config = dict(
    model='encoder-decoder audio transcriber',
    vocab_size=32,
    encoder_qk_norm=False,
    encoder_moe_every=2,
    encoder_positions='learned',
    decoder_fused_qkv=True,
    beta2=0.99,
    eps=1e-06,
    ema_decay=0.995,
    steps=9200,
    batch_size=64,
    final_lr_fraction=0,
    warmup_steps=460,
)
Rows from block 5 of the audio encoder, named by matrix and row number. Each number is 128 + 32 x the weight over its row's rms, rounded and kept within 0 to 255. All counts start at 0. After the name is the row's rms in percent of the matrix's.
# pw1: conv module expand (GLU, value and gate stacked) (encoder.blocks.5.conv.pw1.weight, 320x160), inputs 108-159
pw1.57 091 [176 160  79 124 157 167 102 140 184 114 140  86  88 120  86 163 105 112 182 136 116 147 164  93 111 103  89 150 104 171 100 107  82 115 155 104 107 120  66 144 116 105  83 135  98  97 111  93 113 149 129 138]
pw1.58 091 [ 61 101 168 147 147 184 160 170 114  80 158 154 156  98  90  79 133 175 103  94 139 112 138 182 131 140 115 152 144 127 107 127 131  90 184  93  74 119  89 149 103 155 122 102 114 152  86  99 106 135 112 118]
pw1.59 095 [156  89  79 122 171  97 133 116 141 106 163 149 190 120  80  85 142 135 150 175  87 178 146 162 100  46 159 156 101 115 108 146  79 150 125 127 135  94 110 113  93 159 112 147 195 111 131 161 125  50 140 165]
pw1.60 095 [120 145 102 129 119 125 104 128  76 117 174 132 106 118 108  81 143 171  82 170  64 154 161 156  85 173 182 175 119 173 137 119 162  99 106 129  32  91 127 135 129 134 106 104  87 110  44 120 134 166  96  93]
pw1.61 092 [166 160 165 127 181 127 113 122 150  98 158 102 116 156 145 177 113 113 162 114 100 121 107 116 103 126  44 170 165 143 149 139 107  78 130 128 144 185 119  96 127 129 114 137 140 114 111 129 179 133 124 177]
pw1.62 095 [113 141 111 126  72  88 112 160 122  92 111 163 144 137 134 178 156  60 168 124 144 165 133 194 149 173 175 148 140 133 156 104 137 143  97 149 149 124 128  39  88  61 132 147 155 196 107 134 170 159 156  84]
pw1.63 094 [119 132  82 135 148 157 138  78 120 146 102 110  78 128 175 116 103  80 191 106 104  55 127 204  74 151 141 128 148  60 131 144 147 111 130 159 157 116 146 123 117 140 150 167 119 147 101 113  61 105  74 120]
pw1.64 094 [ 78 168 195 121 108 161 210 163  97 165  78 172 148 117 130  70  91  99 137 147  96 143 156 122 143 130 157 115 155 135 134 131  73 130 149  66 122 145 138 179 145 112 118 144 133  84  95 126  61 116 135 121]
pw1.65 093 [129  93 127 136  91 114 137 163 104 191 190 141 173 176 114 150  96 147 151 116 128 125 116 166 139 101 153 159 124 115 121 141 146 141 103  37 154 110 132  79 157 162 128 113  58 143  97 164 116 100 168 108]
pw1.66 099 [121 135 142 190 156 177  63 120 124 134 121 160 131 127 130 191 124 132 185 120 186 131 174 154 153 110 122 147 164  99 136 108 148 152 107 177 151 110 130  98 166 117 159  98 106 145 154 108 126 107 116 148]
pw1.67 093 [168 162 180 128 187  29 133 104 122 142 115  69 142 133 164 125 107 127  87 124  99  98 122 138 111 129 126  88 113 148 163 120 119 102 122 165 138 108 113 123 130 182 161  70 138 134 146 146 143 213 129 140]
pw1.68 093 [119 172 167  40 122 104  97 130 150 121 185 102 117  94 116 119 169 141 194 118 176 151 133 158 152 100 156 170 149 122 142 138 129 147 155  93 102 159 121 115 157 141 128 196  72 151 120  96 136 116 132  80]
pw1.69 096 [ 79 159 161 106 124  59 146 154 149 103  82  48 164 133 120  92 118 115 162 129 143 169 153 137  67 166 144 124 120 134 105 104 142 122 144 108 156  96 175 138 121 109  95 140 119 168  76  44 109  93 144 146]
pw1.70 085 [148 162  97 167 146 114 132 137 111  85 129 146  57  91 122 149 155 161 148 120  48 128 127 102 159  98 103 130 118 147 139 133  76 135 137 103 197 138 117 107 104 116 107 108 132 141  83 150 117 156  91 132]
pw1.71 094 [117 179 120 107 112 104 117  97 103 149 135  95 153 186  69 154 129 205 129 140 100 144  95 122 120  90  91 129 170 100  43 110 148 157 149 133  79 109 158 116 107 112 157 158 107  95 131 194 119  63 155 100]
pw1.72 094 [149 152 145 147  93 115 117 161 155 166 142 130 146 195 133 112 106  74 150  84 139 169 139 167  98 108 123 118 173  77 148 142  90 137 125 138 135  80 179  96  87 149  28  58 131 162 152 138 122 157 150 107]
pw1.73 097 [ 66 127 179 122  88  91 130 151 143 132 156 134 162 105 114 135 173 140 106 145 123 134 130 142 122 127  88 139  81  70  99 113 159  98 131 160 164 160  83  90 168  93 121 129 115 170  69 190 145 108 125  84]
pw1.74 095 [101 104 151 140 115 115 109  77  74 145 145 120 158 126  95 115 125 113  54  96 101 138  60 121 182  85 145  71 140 123 115  98 154 125 144 157 104 142  76 124 156 176 103  60 157 130 188 111 145 104 164 112]
pw1.75 096 [163  29 113 189  92 169 136 116 153 121 107 136 157 109 121 136 122 153 152  89 132 152 122 110 141 150  99 131 153 199 117 178 126 142 120 107 103 157  96 110 150 105 123 118 173  88 134 127  95  93 144 124]
pw1.76 095 [144 102  80  57 151  94 132 118 150 111 107 150 208  79 170 125 103 131 109  98 103  85 105  89 137 121  76  93 150 158 185  70 118 137  98 176 158 164 139 110 140 129  63 124 130 133 110  99 132  85 102  92]
pw1.77 093 [103 114 122 133 130 101 120 164 116 148 207 106  93 124 157 124 187 109 116 154 159 144 138  96 111  94 165 173 140  81  82 142 108  56 182  81 167  96 103 143 125 101 149 131  53 119 182 128  93 127 142 177]
pw1.78 090 [122 105 158  87 190 107 153  88 136 147 112 145 182 155 106  87 131 119 126 146 124 176 138 172 147 123 128  86 133 100  83  98 133 140 119 118  89 163  87 120 168 181 114 121 155 154 101 136 130 126 154 128]
pw1.79 093 [138 181 113 158 107 111  82 174 169 130 112 142 126  98 156 151 149  87 150 136 119 137 132  76  48  75 125 136 142  81  54  76 122 141 121 152 112 107 139 118  89 150 128 161 188 113  65 168  94 152 166 137]
pw1.80 092 [135 126 164 169 117 183 103 147 147 121 147  64 143 172 166  84 124 147 126 123 132 155 144  77 177 202 130 189 124 134 171 157 173 112 126 136 143  60 131 154 132 179  88  62 141 110 162  99 110  81  82 151]
pw1.81 092 [159 154 107 141 127 171 122 106 134 116 155 130 126  79 174 143  96 128 174 121 203 117 170  99 137 190 138 101 112  60 166 147 136 113 179 101 138 125 141 173 166 109 129 136 181 144  63 166  57 180 144  62]
pw1.82 093 [173 182 137 164 122 168 144 118  91 151  78 122 169 142 145 118  92 168  86 167 141 125  44  85 174  76 178 108 101 131 124 153 121 116 142 141 130 167 111 122 133 186 113  59 162  73 132 102 198  78 121 116]
pw1.83 091 [176 130 142 128 107 124 119 130 157  76 119 153 133  64 146 139 135 136 173  78  98 112  91 127 141  93 158 145 126 164 156 114  89 113  76 162 222 138 146  80 138 123 159  67  87 120  84 144 160 105 111  79]
pw1.84 094 [155 174 150 155 132 125 150 120 137  54 123 126 110  90 159 146  91 101 124 131 181 132 148 145 131 142 198 121 157  83 149 138 102 129 139 153 165 149 178 155 106 108  86 128 133 128  41  93 168 117  80 171]
pw1.85 093 [152 108  11 122 142 160 121 160 101 100 120 151  94 131 103 140 152 119 101 128  62 135  95 109 149 104 106 112 108 130 165  95 108  83 134 130 179 110 135 126  75  60 102 123  80 163 167 142 108 133 131 173]
pw1.86 092 [ 91 129 162 140 118 122 134 148 102 136 113 139 173 111  94 140 141 104 116  80 128 140  94 106 158 159 114 185 133 166 139  76 128 129 126 125 146 116 177 182 129 175 141 148 105 200 118 117 102 121 163  85]
pw1.87 095 [156 116 212 145 142  76 147 116 127 161 137  82 153 125 101 116 114 172 114  81 142 196 155 134  89 137 104 101 154 130 100 132  98 180 109 128 159 103 163 213 119 117 117 107 156 143 150  79  93 150 128 117]
pw1.88 094 [150 159 117 144 145 118 171 104 146 150  96 178 165  67 120  92 168 124 163 102  93 164 127 154 117 123 125 140  76 179 122  93 160 151 112 100 131 126 139 139 134 154 175 136 124  95 138 120 108 138  96 140]
pw1.89 093 [124 140 132 123  86 124  98 162 171 112 194 123 171 158 108 130 133 149 112 143 142 138  99  87  77  94 167 133 175  77 145 116  86 152 137 159 137 103 133 137 133 148 134 115 144 113  81  81 172  78  97 132]
pw1.90 091 [108 105 152 125 113 135 133  72 109  75 158 191 173 153 140  95 143 137 131 102 190 121 137  72 109 127 123 156  65  89 106 118 169 125 146 123 143 220 115  81 146 167 124  91 117 141 145 166 161  79 121 129]
pw1.91 090 [106 113 188 140  90 133 117 155 173 157 116 141  92 132 108  97 120  91 125 125  90  97  87 144 155  94 118  92 101 173 168 127 177 199 174 159 149 152 195  89 165 109 112  82 123 126 105 170  95 120 184 105]
pw1.92 093 [119 141 159  85 100  95 133 109 129 154 125 144 132 118 150 155 106  97 130 148 184 149 168  94 166 183 108 109 123 135 161 105  92 131 171  99 144 101 110  72 141  61 147 210 124 116 153 168 168 133 127 153]
pw1.93 094 [183 148 107 143 106 197 114 146 124 155 174 197  87 174 131 144 138 132 160 141 160 128 157  95 130 105 119 109 139 138 141 183 163 175 109  95 134 150  98 108  94 167 109 178 150  69 103 158 147 135 164 111]
pw1.94 088 [172 112 120 123 126 119 137 179 139 129 104  99 132 154 152  92 148 172 169 166  93 103 156 154 107 143 117  80 121 133  84  85 139 138  81 119 122 148 106 133 127 119  84  59 160 152 137  85 107 177  80 156]
pw1.95 094 [105 138 202 111 112 154  96 104 157 144 190  84 138 113 132  87  68 120  68 150 142 141 105 123 114 164 157 130 149  90 116 107  97 141 108 140 112  83 134 162 105 113 138 138 143 165  87 120  49 117 108 139]
pw1.96 093 [129  84 141 138  88  99 120 106  99  68 103 121 135 102 128 129 133 111 128  64  97  92 133 104 128 193 138 163 117 114 143 141  86 106  93  74 136 132 103 118 166  94 159 173 136  87 118  73 105 138 129 179]
pw1.97 095 [124 124 174  57 152 137 124 121 165  75 122 127 107 102  99 145  87 115 170 137 162 116 128 155 132 144 156 170 176  53  90 102  99 121 187 153 145  85 111 126  69  49  89 162 103 107 158 107  93 117 158 116]
pw1.98 092 [136 125 125 116  81 165 131 198 126  97  99 144  75 124  77 174  80 103  93 110 113  79 138  97  86 171 137 156 121 156 112 128  69 139 151 118 104 103 157 158 126  96 171 206 115  48  95 114 126 117 158  92]
pw1.99 094 [110 158 104 137  97  90  88 149 114 103 211 119 101 111 145  42 210 112 138 115 132 125 173  88 107  97 187 136 139 126 100 148 100 144 101 118  94 119 109  98 139 125  60  79 122  91 124 126 158 152 104  77]
pw1.100 092 [109 173 135  52 156  76 149 150 112 104 182  81 156 128 166 112  74 148 140 146 132 184 213 146 109 164 109 135 165 132 142 169 140 111 183 157 155 122 155 128 177  72 130 201  75 140 181 150 102 164 126 108]
pw1.101 096 [ 59 171 129 116  50 101  94 111 110 165 139  84 125 172 197 126 124 149 132  38 123  89 141  81 123 115 141 113  92  56 145 118  86 135 183 123 190 147 133 158 130  87  94 153 118 146  79 193  98 119 164 139]
pw1.102 093 [148 157 133 197  93 156  47 129  85 153 136 202 142 138  92 124  94 167 144 144 154 131  68  82 127 155 182 132  97 149 180 112 127 116 120 158 161 128 157  77 169 169 135 144 169 130  75 121 164 113 153 113]
pw1.103 089 [145 116 154 195 129 133 158 156 124  96 101 110 108 104  85 147 120  85 114 121 115 164 118 128  97 107 151  99 100 162 164 146 220  91 104 200  88 112 107 143 144 131 144 128  72 112  94 160 116 156 161  91]
pw1.104 094 [ 93 165 114 158  81 190 177  84  94 165  81 162 129 128 175  99 176  98  99  94 142  55 124 135 179 171  80 124 201 138 125 140 126  96 144 210 121 159 105 126 159 139 122 147 179 185  74 198 139 133 140  39]
pw1.105 092 [159 158 137  91 152 132 120 124 191  39 150 128 164  87 131 167 146 148 147 115 106 116 135 107 114  95 125 142 162 106 117  92  68 115  93 182 220  87 152  58 146 125 107  82  75 139 102 139 143 141 100  64]
pw1.106 094 [143  90  90 130 126 163 145 107 144 111 120 125 174 141 169 103 156 133 145 131 110  98 207 180 144 120 126  96 113 137 108  89  67  98 103 105 160 121  77 144  91 102 119 142 173 142 139 140 171 106 126 144]
pw1.107 093 [ 66 110 107 146 105 161 160 121  97 154 113 120 130 147 177  96 150  86 135  87 125 150  64 123 134  79 145  91  88 112  75  79 186 136 201  82 106 103 208 140 132 138 128 118 102 143 106 143 133 122 106 124]
pw1.108 092 [146  57 109 130 115 175 125 116 137 153 131 137  88 132 182 138 150 167  64 170 107 126 135 147 122  86 113 125 190 131 164 134 112 165 124 129  86 147 108 131  61 174 124 168 133 126  96  97 125 123  96 168]
pw1.109 092 [123 160 161 122 100 157 110 103 125 143 133 132  90 106 115 202 138  93 127  76  93 105 113 122 114 133 170  65 151 105 141 131  90 151 128 135 151 104 104 133 115 139 120 110 104 191 120 107 108 141 110  49]
pw1.110 093 [163 118 134 115 114  61 160 122 132 168 124 118 117 188 162 110 126  60 124 130 141 104 130 149 128 111 177  91 100 119 148 100 155 172 164 139 135 106 167 112 118 139 144 144 117 161 115 162 158 178  89 102]
pw1.111 093 [157 164 128  55 155 130 160 118 113 141 117  59 136 164 143  94 115 145 151 142  99 111  92 151  97 121  60 123 120 117 109 148 150  62 168 117 147 137 122  98 122 115 157 113 153 118 137 146 125 112  94 172]
pw1.112 092 [161 151 128 168 130 132  47 135  85 142 133 128  84 136 158 122 115 105 126 128 107  97 120 152  94 134 100 115  98  78 106 127 146 113 145 104 128  98  55 108  94  96 124 207  63 162  64  91 156 112 149  96]
pw1.113 094 [183 171 154 102 146 128  54 100 162 100 131 133 112 230 134 154 107 115 121 112 141 148 123  73 157 175 129  89 104 177 204 153 115 188 108 116 149 122 145 188 122 105  79 125 108 156  72 125 135 127 163 141]
pw1.114 090 [140 108 140  94 150 144  62 137 128 197 163 109  25 101 132  69 129  98 133 115 117  78 111 112 115 111 124 133 134 119 143 144 158  71 148  94 116 138 103  91 122 155 145 105  58 134  86 132 145 159 168 149]
pw1.115 096 [ 90 162 104 131  68 126  81 106 150 113 152 149 143 120  79 178  64 157 143 156 119 108 149 121 172 117 185 173  69 196 163 138 174 157 101 128 102 151  91 146 108 186  98 128 165 149 128 157 156 150 163  77]
pw1.116 094 [128 114 137 115  91  87  76  49 111 174 174 104 142 131 114  95 176 162  51 138 105 145  91 129 119 123 176 111 150  83 123 121 142 142 111 131 177 101  92 148  74 121 110  87 156 138 161  76 141  84  76 155]
pw1.117 093 [161 128 135 120 121 151 103 103 129 104  94 140 136 118 113 152 109 143 159  88 108 115 115 156 110 145  93 140 141 121 109 115 131  85 160 136 167 135 133  88 155  58 132 187 101  85 101 149 126  84 163 130]
pw1.118 091 [ 85  76 125 149 127 106 140 162 116 106 193 151  68  88 117  54 177 150 132 174 147 140 128 105 180 139 173 134 104 132 124  64 130 117 116 122  91  98 177 105 154 127 170 174 144 111 171  85 169  98 182 112]
pw1.119 094 [158 105 114 134 134  69 149 147  75 108  75 111 146 170 154 143 151 115 139 218 141 161  82  53 167 112 116 150 144 146 172 100 113 137 141 137 189  71 131 108 147 132 152 101 111  90 133 112 163 143 117 175]
pw1.120 095 [114 152 201 125 110 108 156 182 158 114 137 210 107 159 175 134 105  76 122 125 157 119 159  91 101 119 126 116 112  54 133 138 223 148 138 157 143 112 155 141 131 136 158 145 135 142 123 122 131 130 115  95]
pw1.121 091 [135 105 108 109 176 126 120 192 161 184 164 148 131  77 165 132 159  82 162 158  86 143  80 107 143 113 125 127 163 152  80 112  81  72 126 156 126 138  63  59  79 156  83 142 102 168 111 149 105 120  83 153]
pw1.122 097 [130 137 169  84 183 106 160 162 147 101  95  93 182 113  58 101 118 103 141 121 149 121 118 109 102 167 121 106  97 128 133 140 155 140  94 116 106 131 142 149 134  89 126 150 103 139  55 118  64 119  92 110]
pw1.123 090 [120  88 113  95 148  70 160 136 135 135 155 123 156 129 131 128 188 110 137 145 142 192 162 114 122 169 132 168 179  91 152 107 129  73 116 153 129  98 156  91  78 164 123 126 112 163 156 143 136 147 123 145]
pw1.124 091 [ 84 121 187 129 139 154 168 183 171 105 137 153 102 123 164  89 120 129  88  77 122 148 107 136 110  95  95 145 218  92  90  78 117 181 139 137 136 156 133 113  53  92 142  72 125 121 115 126 125 172  74  86]
pw1.125 096 [ 96 139  65 155  87 142 143  89 171 150 150 107 111 118 132 114 180 150 139 139  88 110 161  85 135 153 187 140 121 162  82 102 156 156 128 132 118 116 144 135 199 144 129 144 115 154 177 157 195 132 188 112]
pw1.126 091 [141 125  87 159 148 123 105 137 115 159 143 136  88  77 120 117 172  96 118 175 137 114 137 107  99 103 115  96 173 169 103 166 128 186 115 115 154  64  94 138 136 111 121  66 140  96 152 150 114  99 169  77]
pw1.127 095 [119 125 134 130 131 115 100 176 164 122 151 147  63 158 137  94 123 139  99 133 107 130 162 126 113 108 129 158  44 151 161  55 109 151 166 136 138 121 154 122 156 114 105 215 142 138 142 136 209 162 160 136]
pw1.128 096 [136 101 147 152 118 161  69 121 110 128 152 101 121 132 116 131 126 195 110 190 128 121 204  94  98 167 187 117 164 101  94 137 125 107 136 133  63 117 133 142 116 162  89 129 116  59  86 121 129 126 194 101]
pw1.129 097 [173 139 119 133 137 165 133 147  71 120 139 105  95 135  90 124 131 108 142 141 202 137 150 136 163 130  64 118 161 123 125  72 129 102 124  48 125 106 107 117  88 179 124 184 107  61 159 114 101 129 161 151]
pw1.130 095 [117 100 126 141 155 168 126 101 157 133 130 127 157  97 128 100 124 121 109 162  96 158  96  62  96  97  77  77 123 129 109 135 141 146 157 168 130 131  69 142 106  95 140 147 146  60 100 122 130 109 131 147]
pw1.131 092 [172 196 112  56 142  78 111  92 122  92 108  97 124 139 138  96 135 169 123 100 137  75 127 164 121 165 104 136 128 123 150 187 150 116  83  98 146 197 170 133 183 201 116 132 184 131 147 177 123 112 119  92]
pw1.132 098 [157 117 178 187 149  96 103 144 157 132 103  95 145 163 105 130 131 101 188 127 174 141 127 125 104 117 138  93 106 131 120 173 175 121 127 136 156 159 156 167 153  96 168 112 109 188 132  94  94 184 158 116]
pw1.133 096 [ 95 101 125 128  89 128  62  83 167  91  66 136 142  98 110 158 104 121 104 123 134 125  61 120  94 134  90 101 143 112 123 167 175 109 125  88  90 183  76 149  74 120 178 188  95  97 109 100 152 173 139 106]
pw1.134 090 [ 74 135 127  94 132 143 164  53 144 131 130 188 142 115  57 121 193  78 137  69 114 157 118 100 109 107 119  98 145 148 126 118 133 142 174  68 121  97  88  94 131 114  88 116 109 194 161  81 128 122  41 149]
pw1.135 093 [ 88 186 183 147 116 146 105 127 142 157 128 156 158 122 134 127 139 113 121 119 158  87 147 134  88 166  95 113 142 128 109 139 138  91  80 110 155 183  89 118 175  76 101 157 117 101  85 154 109 103  76 158]
pw1.136 094 [130 125  89 145 166  78 155 153 159 128 147 100 122 154 146 102 135 116 141 113  73 141 121 143 170  66  95 176 142 170 117 148 145  67 217 170 250 137 136 126 121  96 102 118  77 120 167 162 175 177 122 147]
pw1.137 097 [101 129  94 106  51  86  84 138 135 157 138 144 136 128 179 117  76 148 121 142  61  72 110 115 108  81  75 140 136 124 113 117 120 102 138 194 194 162 156 130 163 113 105 124 129 145 135 188 186 136 206 100]
pw1.138 093 [146  93 146 128 155 170 185 132  88 161 129  98 195 182 109 109 138  89 125 148 144 130  75 168 136 145 134 147 141 150  82  71 160  85 119 163 134 102 132 150 131  97 169 128 145 172 130 136 123 119 111 152]
pw1.139 093 [170 162 114 129 108 182 100 106 128 134 139 142 139  72 140 118 149 121 103 142 122 119 142 180 113 171 100 185 109 167 157 155 206  81 118  83 188 105 180 164 146 150  42 124  98 134 146 145 111 124 155 112]
pw1.140 087 [115 119 132  45 161 146 115 181  92  89 158  40  97  95 111  74 110 150 149 124 122 136 114 175 101 118 133 120 167 178 220 152 132 142 181 101 135 131  72  89  81 150 100 139 130 117 120 139  89 123 101 121]
pw1.141 088 [115 111  84 129  71 164 129  95 102 131 115 169 135 126 147 134 136  62  81  69 139  81 140 134 149 159 122 128 109 136 118 173 108  73 155 101 124 102 113 124  86  78 109 122 144 184 138 166 113 120 102 103]
pw1.142 095 [ 84 127 125 124  80 126 150 134 149 174 150 143 124 129 122 121  91  97  57 126  93  68 143 108  41  71 196 132 164 148 139 153 181 115 112 123 139 142 171 155 108 137 183 119 143  68 165 172 145 121 124  80]
pw1.143 097 [ 89 114 109 188  89 134  57 105 143 172 120 110 102 123 204 135 122 152 143  96 113 116 127 113 105 124 124 115  92  80 162 121 129 100 148 149 183 130 123 144 140 124 103 153 113 122 223 165 133 137 132 113]
pw1.144 095 [181 155 118 113  73  96 132  99 153 131 178 119 181  85 181 126 133 119  97 175 154 143 124 179 111 122 100 181 173 126 125  71 119 113 152  93 185 107 127 136 141  88 135 156 137  78 142 145 124 112 189  68]
pw1.145 091 [124  88 146  74  94 125  97 128 101  74 122 128  70 115 132 137 136 106 130 159 122 124 155 205 182 167 156 153 112  95  93 120 137 142 101 120 157 183 136 136 130  12 137 125 125 143 123 116  94 100  88 140]
pw1.146 089 [112  97 164 155 187 147 147  96 110 168 163 122  92 149 102 108 205 146  74 180 160 123 130 143 108 189  73 110 142 142 107 116 157 116 108  86  15 178 113 171  54 157  99 183 151 144 141  79  95 156 136 129]
pw1.147 097 [155 135 151  93 156 167 112  89 152 120 140 133  81 132 163  78  85  96 139  93  95 118 114 115  59 133  84 132 101  96 172 193 132 119 145 182 150  93 145 128 147  90 158 129  94  93 111 111  90 195 148 173]
pw1.148 097 [ 61 151 115 137 132 110 109 149 126 168 157  97 109 151 117 122 170  48 119 108 146 122 136 174 160 129  80 177  73  70 100 136 154  58 150 127  63 183 136 136 148 110 133 142 113 114 144 111 104  93 118 104]
pw1.149 093 [ 70 154 146 172 102 164  84  87  90 134 132  71  60 148  75 171 166  97 124 146 157 116 125 101 141 126 108  74 119 117 114 151 100 133 139 138 119  99  97 110 185  67 113 144 154 136  95  84  91 144 126 107]
pw1.150 099 [119 165 155 100 105 100 106 131 127 107 126 178 120  95 117 114 119 123 168 110 117 103 165 117 109 169 123 142 119 171 148 102 132 152 133  97  88 145 156 141 150 140 166  94 102 152 171 145 164 126 164  95]
pw1.151 093 [ 95 184 118  88 193 109 146 152 109 122 161  94 130  99 133  84 114 134 193  75 141 117 186 169 158 202 116 144 119 141 152 148 124 120 121  85 129  89 139  88  93  88 110 162  84 163  83 149  49 152  74 111]
pw1.152 092 [168 162  71 136 166 136 188  54 164 138 161 138 159 111 182 106 156 131 174 120  82 111 106 145 117 128 168 126 156 131  94 114 138 153 150 108 124 102 123 167 108  90 165  70 125 117  94 174 139 123  76  94]
pw1.153 098 [117 107  85 139 159 162 159 148 160 100 159 121 146  98 117 115 131 176 102 177  68 138  89 130 131  96 119  88 155 142  91 121 139 117 136 197  60 156 197 105 125 135 159 140 128 120 123 102 159 123 134 129]
pw1.154 092 [175 139 115  83 156  81 133 120 105 132 132 159 119  88  82 112 159 139 148 125  74 198  96 120 169  70 101 144 106 149  99 142  82 130 134 165 206  90 114  83 162  68 180 121 111 142 123 133 148 142 108  88]
pw1.155 089 [ 80 172 168 109 145 121 145 170  71 143 168  91 123 163 147 136 108 169 143 124 136  84  90 109 159 100  86 121 134 146 109 135 172  75 159 144  97 143 148 145 154 175  91 184 105 167 155 158 172 131 180 127]
pw1.156 093 [103 176  46 119 136 172 136  94 184 156 139 147 111 147 115 118  99 138 122  84 120 135  90 136 120  92 137 167 114 231 196 131 111 125  93 155  92 155 201 119 108 198 111  96 138  94  95 176 116 136 136 155]
pw1.157 088 [167 137 139 177  89 114  38 140 101 150 176 151 129 164 124 199 121 145 143 111 122  60  85 106 118 129 102 116 142 123 122 177 134 141 141 149 161  93  80 171 129  85 158  96 108 126 165 145 162 142 144  79]
pw1.158 097 [160 184 164  92 120 137 113 103 118 144 137 166 154 141 158 119 122 135 144 122 162 137  86  91  97 187  93 146 141 153 226 153 134 172  92  99 130 173 119 147  95 148  74 153 143 154 162 166 118  96  83 170]
pw1.159 097 [155  95  60 166  82 129 195 119 107 152 111 102 122 112 125 114 105 141  65  82 103 132 135 173 103 104  92 135  74  89 138  77 141  89 166  91 175  98 103 106 129 160  59  95 114 155 132 154 111 151 151 143]
pw1.160 115 [103 100 174 203 123 143 101  61 135 139 188 154 101 172 166 161  86 142 128 162 136  80  94 114 106 112 135 164  81 110 120 120 145 140 146 142 139 167 134 116 159 116 187 136 170  64  94 183 167 142 121  52]
pw1.161 099 [109 127 101 130  84 141 135  78 129  80 121 121 125 146 158 151 121 143 128  86  89 140  61 151 131 137  90 135 120 135 131 162 165  87 158 157 154 112 101  97 126 154 141 127 139  69 123 132 124 126  74 152]
pw1.162 098 [ 85 135 147  72  70 105 144 125 123  72 120 118  96 117  71 165 113 141 157 121 161 146 159 135 124 118 181 132 161 136 139  98  74  96  99 153 145 122 131  92 144 109 109 196 131 162 105 115 162 175 178 159]
pw1.163 096 [118 136  72 128 155 166 121 164  96 178 143 123 136 160 171 135 160 119  85 121  63 178 144 179 169 172 140 142 115 113 125 126 176  87 151  93 144  55 160 142  93 112 128 137 149 111  92 129 110 134 140 138]
pw1.164 097 [ 94 119 126 141 130 165  93 123 118 194 121 113 145 154 132 104 105 153 129 205 153 210 115  97 123 138 157 138  98  89  90 167 172 127 151  38  51 126 120 214  53 121 139 155  99 107 155 157 112 102 147 152]
pw1.165 105 [163  88 148 159 105  60 182 153 116  90 159 128  92 134 132 151 193  61 130 114 139 133 167 119 117 147 104 136  90  97  80 149  86  90 151 172  99 148 153  82 138 111 147 163 166 125 101 125 107  91 126  87]
pw1.166 101 [100  71  59  76 112 154 157 187 122 110 136 131 120  98 153 117  89 104 110 100 133 166 107 135 158 119  83 193  59 126 127 110  89 107 203  66 132 123 112 150 161  88  77 122 137 165 172 154 124 102 120  99]
pw1.167 106 [108  51 119  62 153 109 196 202 177  79  94 150 172 132 101  94 111  91 132 113 151 181  86 117  88 106 154 151 151 175 166  81 140 186 109 108 110 122 119 175 105 157 133 141 130  96  86  71  79 168 118 149]
pw1.168 139 [ 87 117 147 164 107  92  93  90 192 130 128  88 120 189  61 169 113 150 112 104 121  93  95 103  93  77 149 137 172 131 171 146 124 173 123 198 124 145 158 129 184 143 123  80 124 147 110 144 104 184 149 132]
pw1.169 102 [150 105 106 145 201 140 138 103 128 139 135 186 125 110 158 133  87 169 113 151  62 148  98  85 133 123 165  82 102 125  96 117 131 125 144 194 166  84 149 231 112 104 162 173 156 127 141 113  73 134 139 181]
pw1.170 109 [128 119  93 128 133 157 179 110 101 155 181 136 177 186 171 132 108 151  86 182  60  87 134 125  99  79 153  78 138 153 143 178 105 133 122 147 142  68 147 137 101 129 155 142 127 151  95  90 182 112 117 103]
pw1.171 110 [105 118 158 152  40 153  45 106 132 124 150 117 105 136  95 155 153 135 164  74 183 119 102  99  55 115 144  70 162 108 116 157 109 102 145 152 183 128  78 105 156  96 110 125 133 157 139 165  87 163 145 119]
pw1.172 101 [142  67 154 130  69 189 166 145 121  84 130 117 163 100 104 117 138 119  98  80 133  99  91 131  99 157 172  90 121 171  96 132 121 158 106 128  56 115 124 117 146 145  90 103 198 170 103 136  93 124 180  81]
pw1.173 111 [113 149 158 162 167  73 219 146 112 128 173 113 121 103 134 140 179 146 118 132 105 129 155  93 130 105 151 108 138 159 114 120 124 172 124 118  95 119 136 151 103 170 103 116 164  76 166 113 145 139  89 165]
pw1.174 112 [103 217  88 152 169 170 111 104 127 118 121 164 124 129 134 126 135 117 153  67 124  78 108  87 133  91 171 127 136  98 128 145 176 163 123 153 141 127 156 173 134 184  98 121  85 187 121 148  66 121 107  93]
pw1.175 107 [144 201  87 117 108 114 127 156 169 125 174 163  96 156 183 171 118 140 170 185 166  91 135 126 144 129 107 106 167  84 204 124 143 169 163 172  94  88 209 169 124 129 109 153 172 101 117  80 180 158 154  90]
pw1.176 103 [126 100 174 128 147 155 172 149 141 108 127 165 144 161 148 140  85 152 168 140 170 146 147 141 128 113 121 120 149 119 179 124 100 117 132 132 148 141 188  98 115 128  96 111 115 123 117 124 145 107 162  83]
pw1.177 110 [153 115 102 130 173 123 172 159 146  78  93 144 179 121 114 102  86 155 150 143 124 185 109 114 139 133 144  48  78  66 135  63  85 136 120 107 133 115 143 135 106 115 135  73 183 145 114  97 102  62  89 160]
pw1.178 110 [126 116 100 162 179 149 167 128 117 112 109  53 101 127  59 182  84 155 101 136 203 138 123 112 150 157 182 141  74 115 107  96 131 114 126 153 122 135 179 131 132 127 154 154 185 121 115 172  95 175 152  89]
pw1.179 120 [136 115 122 113 100  62 132  56 124 130  86 116  94 128 119 163  95 133 159 108 125 151 113 145 125  69 187 139 118 154  85 152 128 130 162  99 119  98 164 150 179 126  92 144  51  79 125 120 110 130 177 178]
pw1.180 102 [159 135 138  95  54 137 108 186 128  65 209 155 125 133 135 164  63 169  57 114 104 135 113 115 159 109 166 140 145 123 140 101  80 130  84 116 146  99 160  67  97 146 160 160  77  75 194 158 118 123 157 105]
pw1.181 096 [118 195 109 137 135 154  94 110  83 136 122  77 136 157 151 140 148  88 188 107 148 115 136 151 171 130 147 151 139 101 106 189 158  88 158 107 131 128 118 107  88 123 161 131  75 153 167 216  97 110 109 120]
pw1.182 105 [118 178 142  85  23  97 130 119 149 116  92  94  89 139 151 162 107 158 180 119  73 125 113  83 141  79 123 121 148 125 149 122 175 148  98 106  75  92 131 166 156 169  56 146 174 145  62 173  92 129 145 109]
pw1.183 094 [ 96 115 133 138 114 127 134 174 102 136 159 121 144 149  77 116 116 224 187 118 115 129 149 177 141 137  91 179 149 158 124 163 119 128 162 119 156 168 113  80  93 115 137 154 152 109 153 170  83  42  78 130]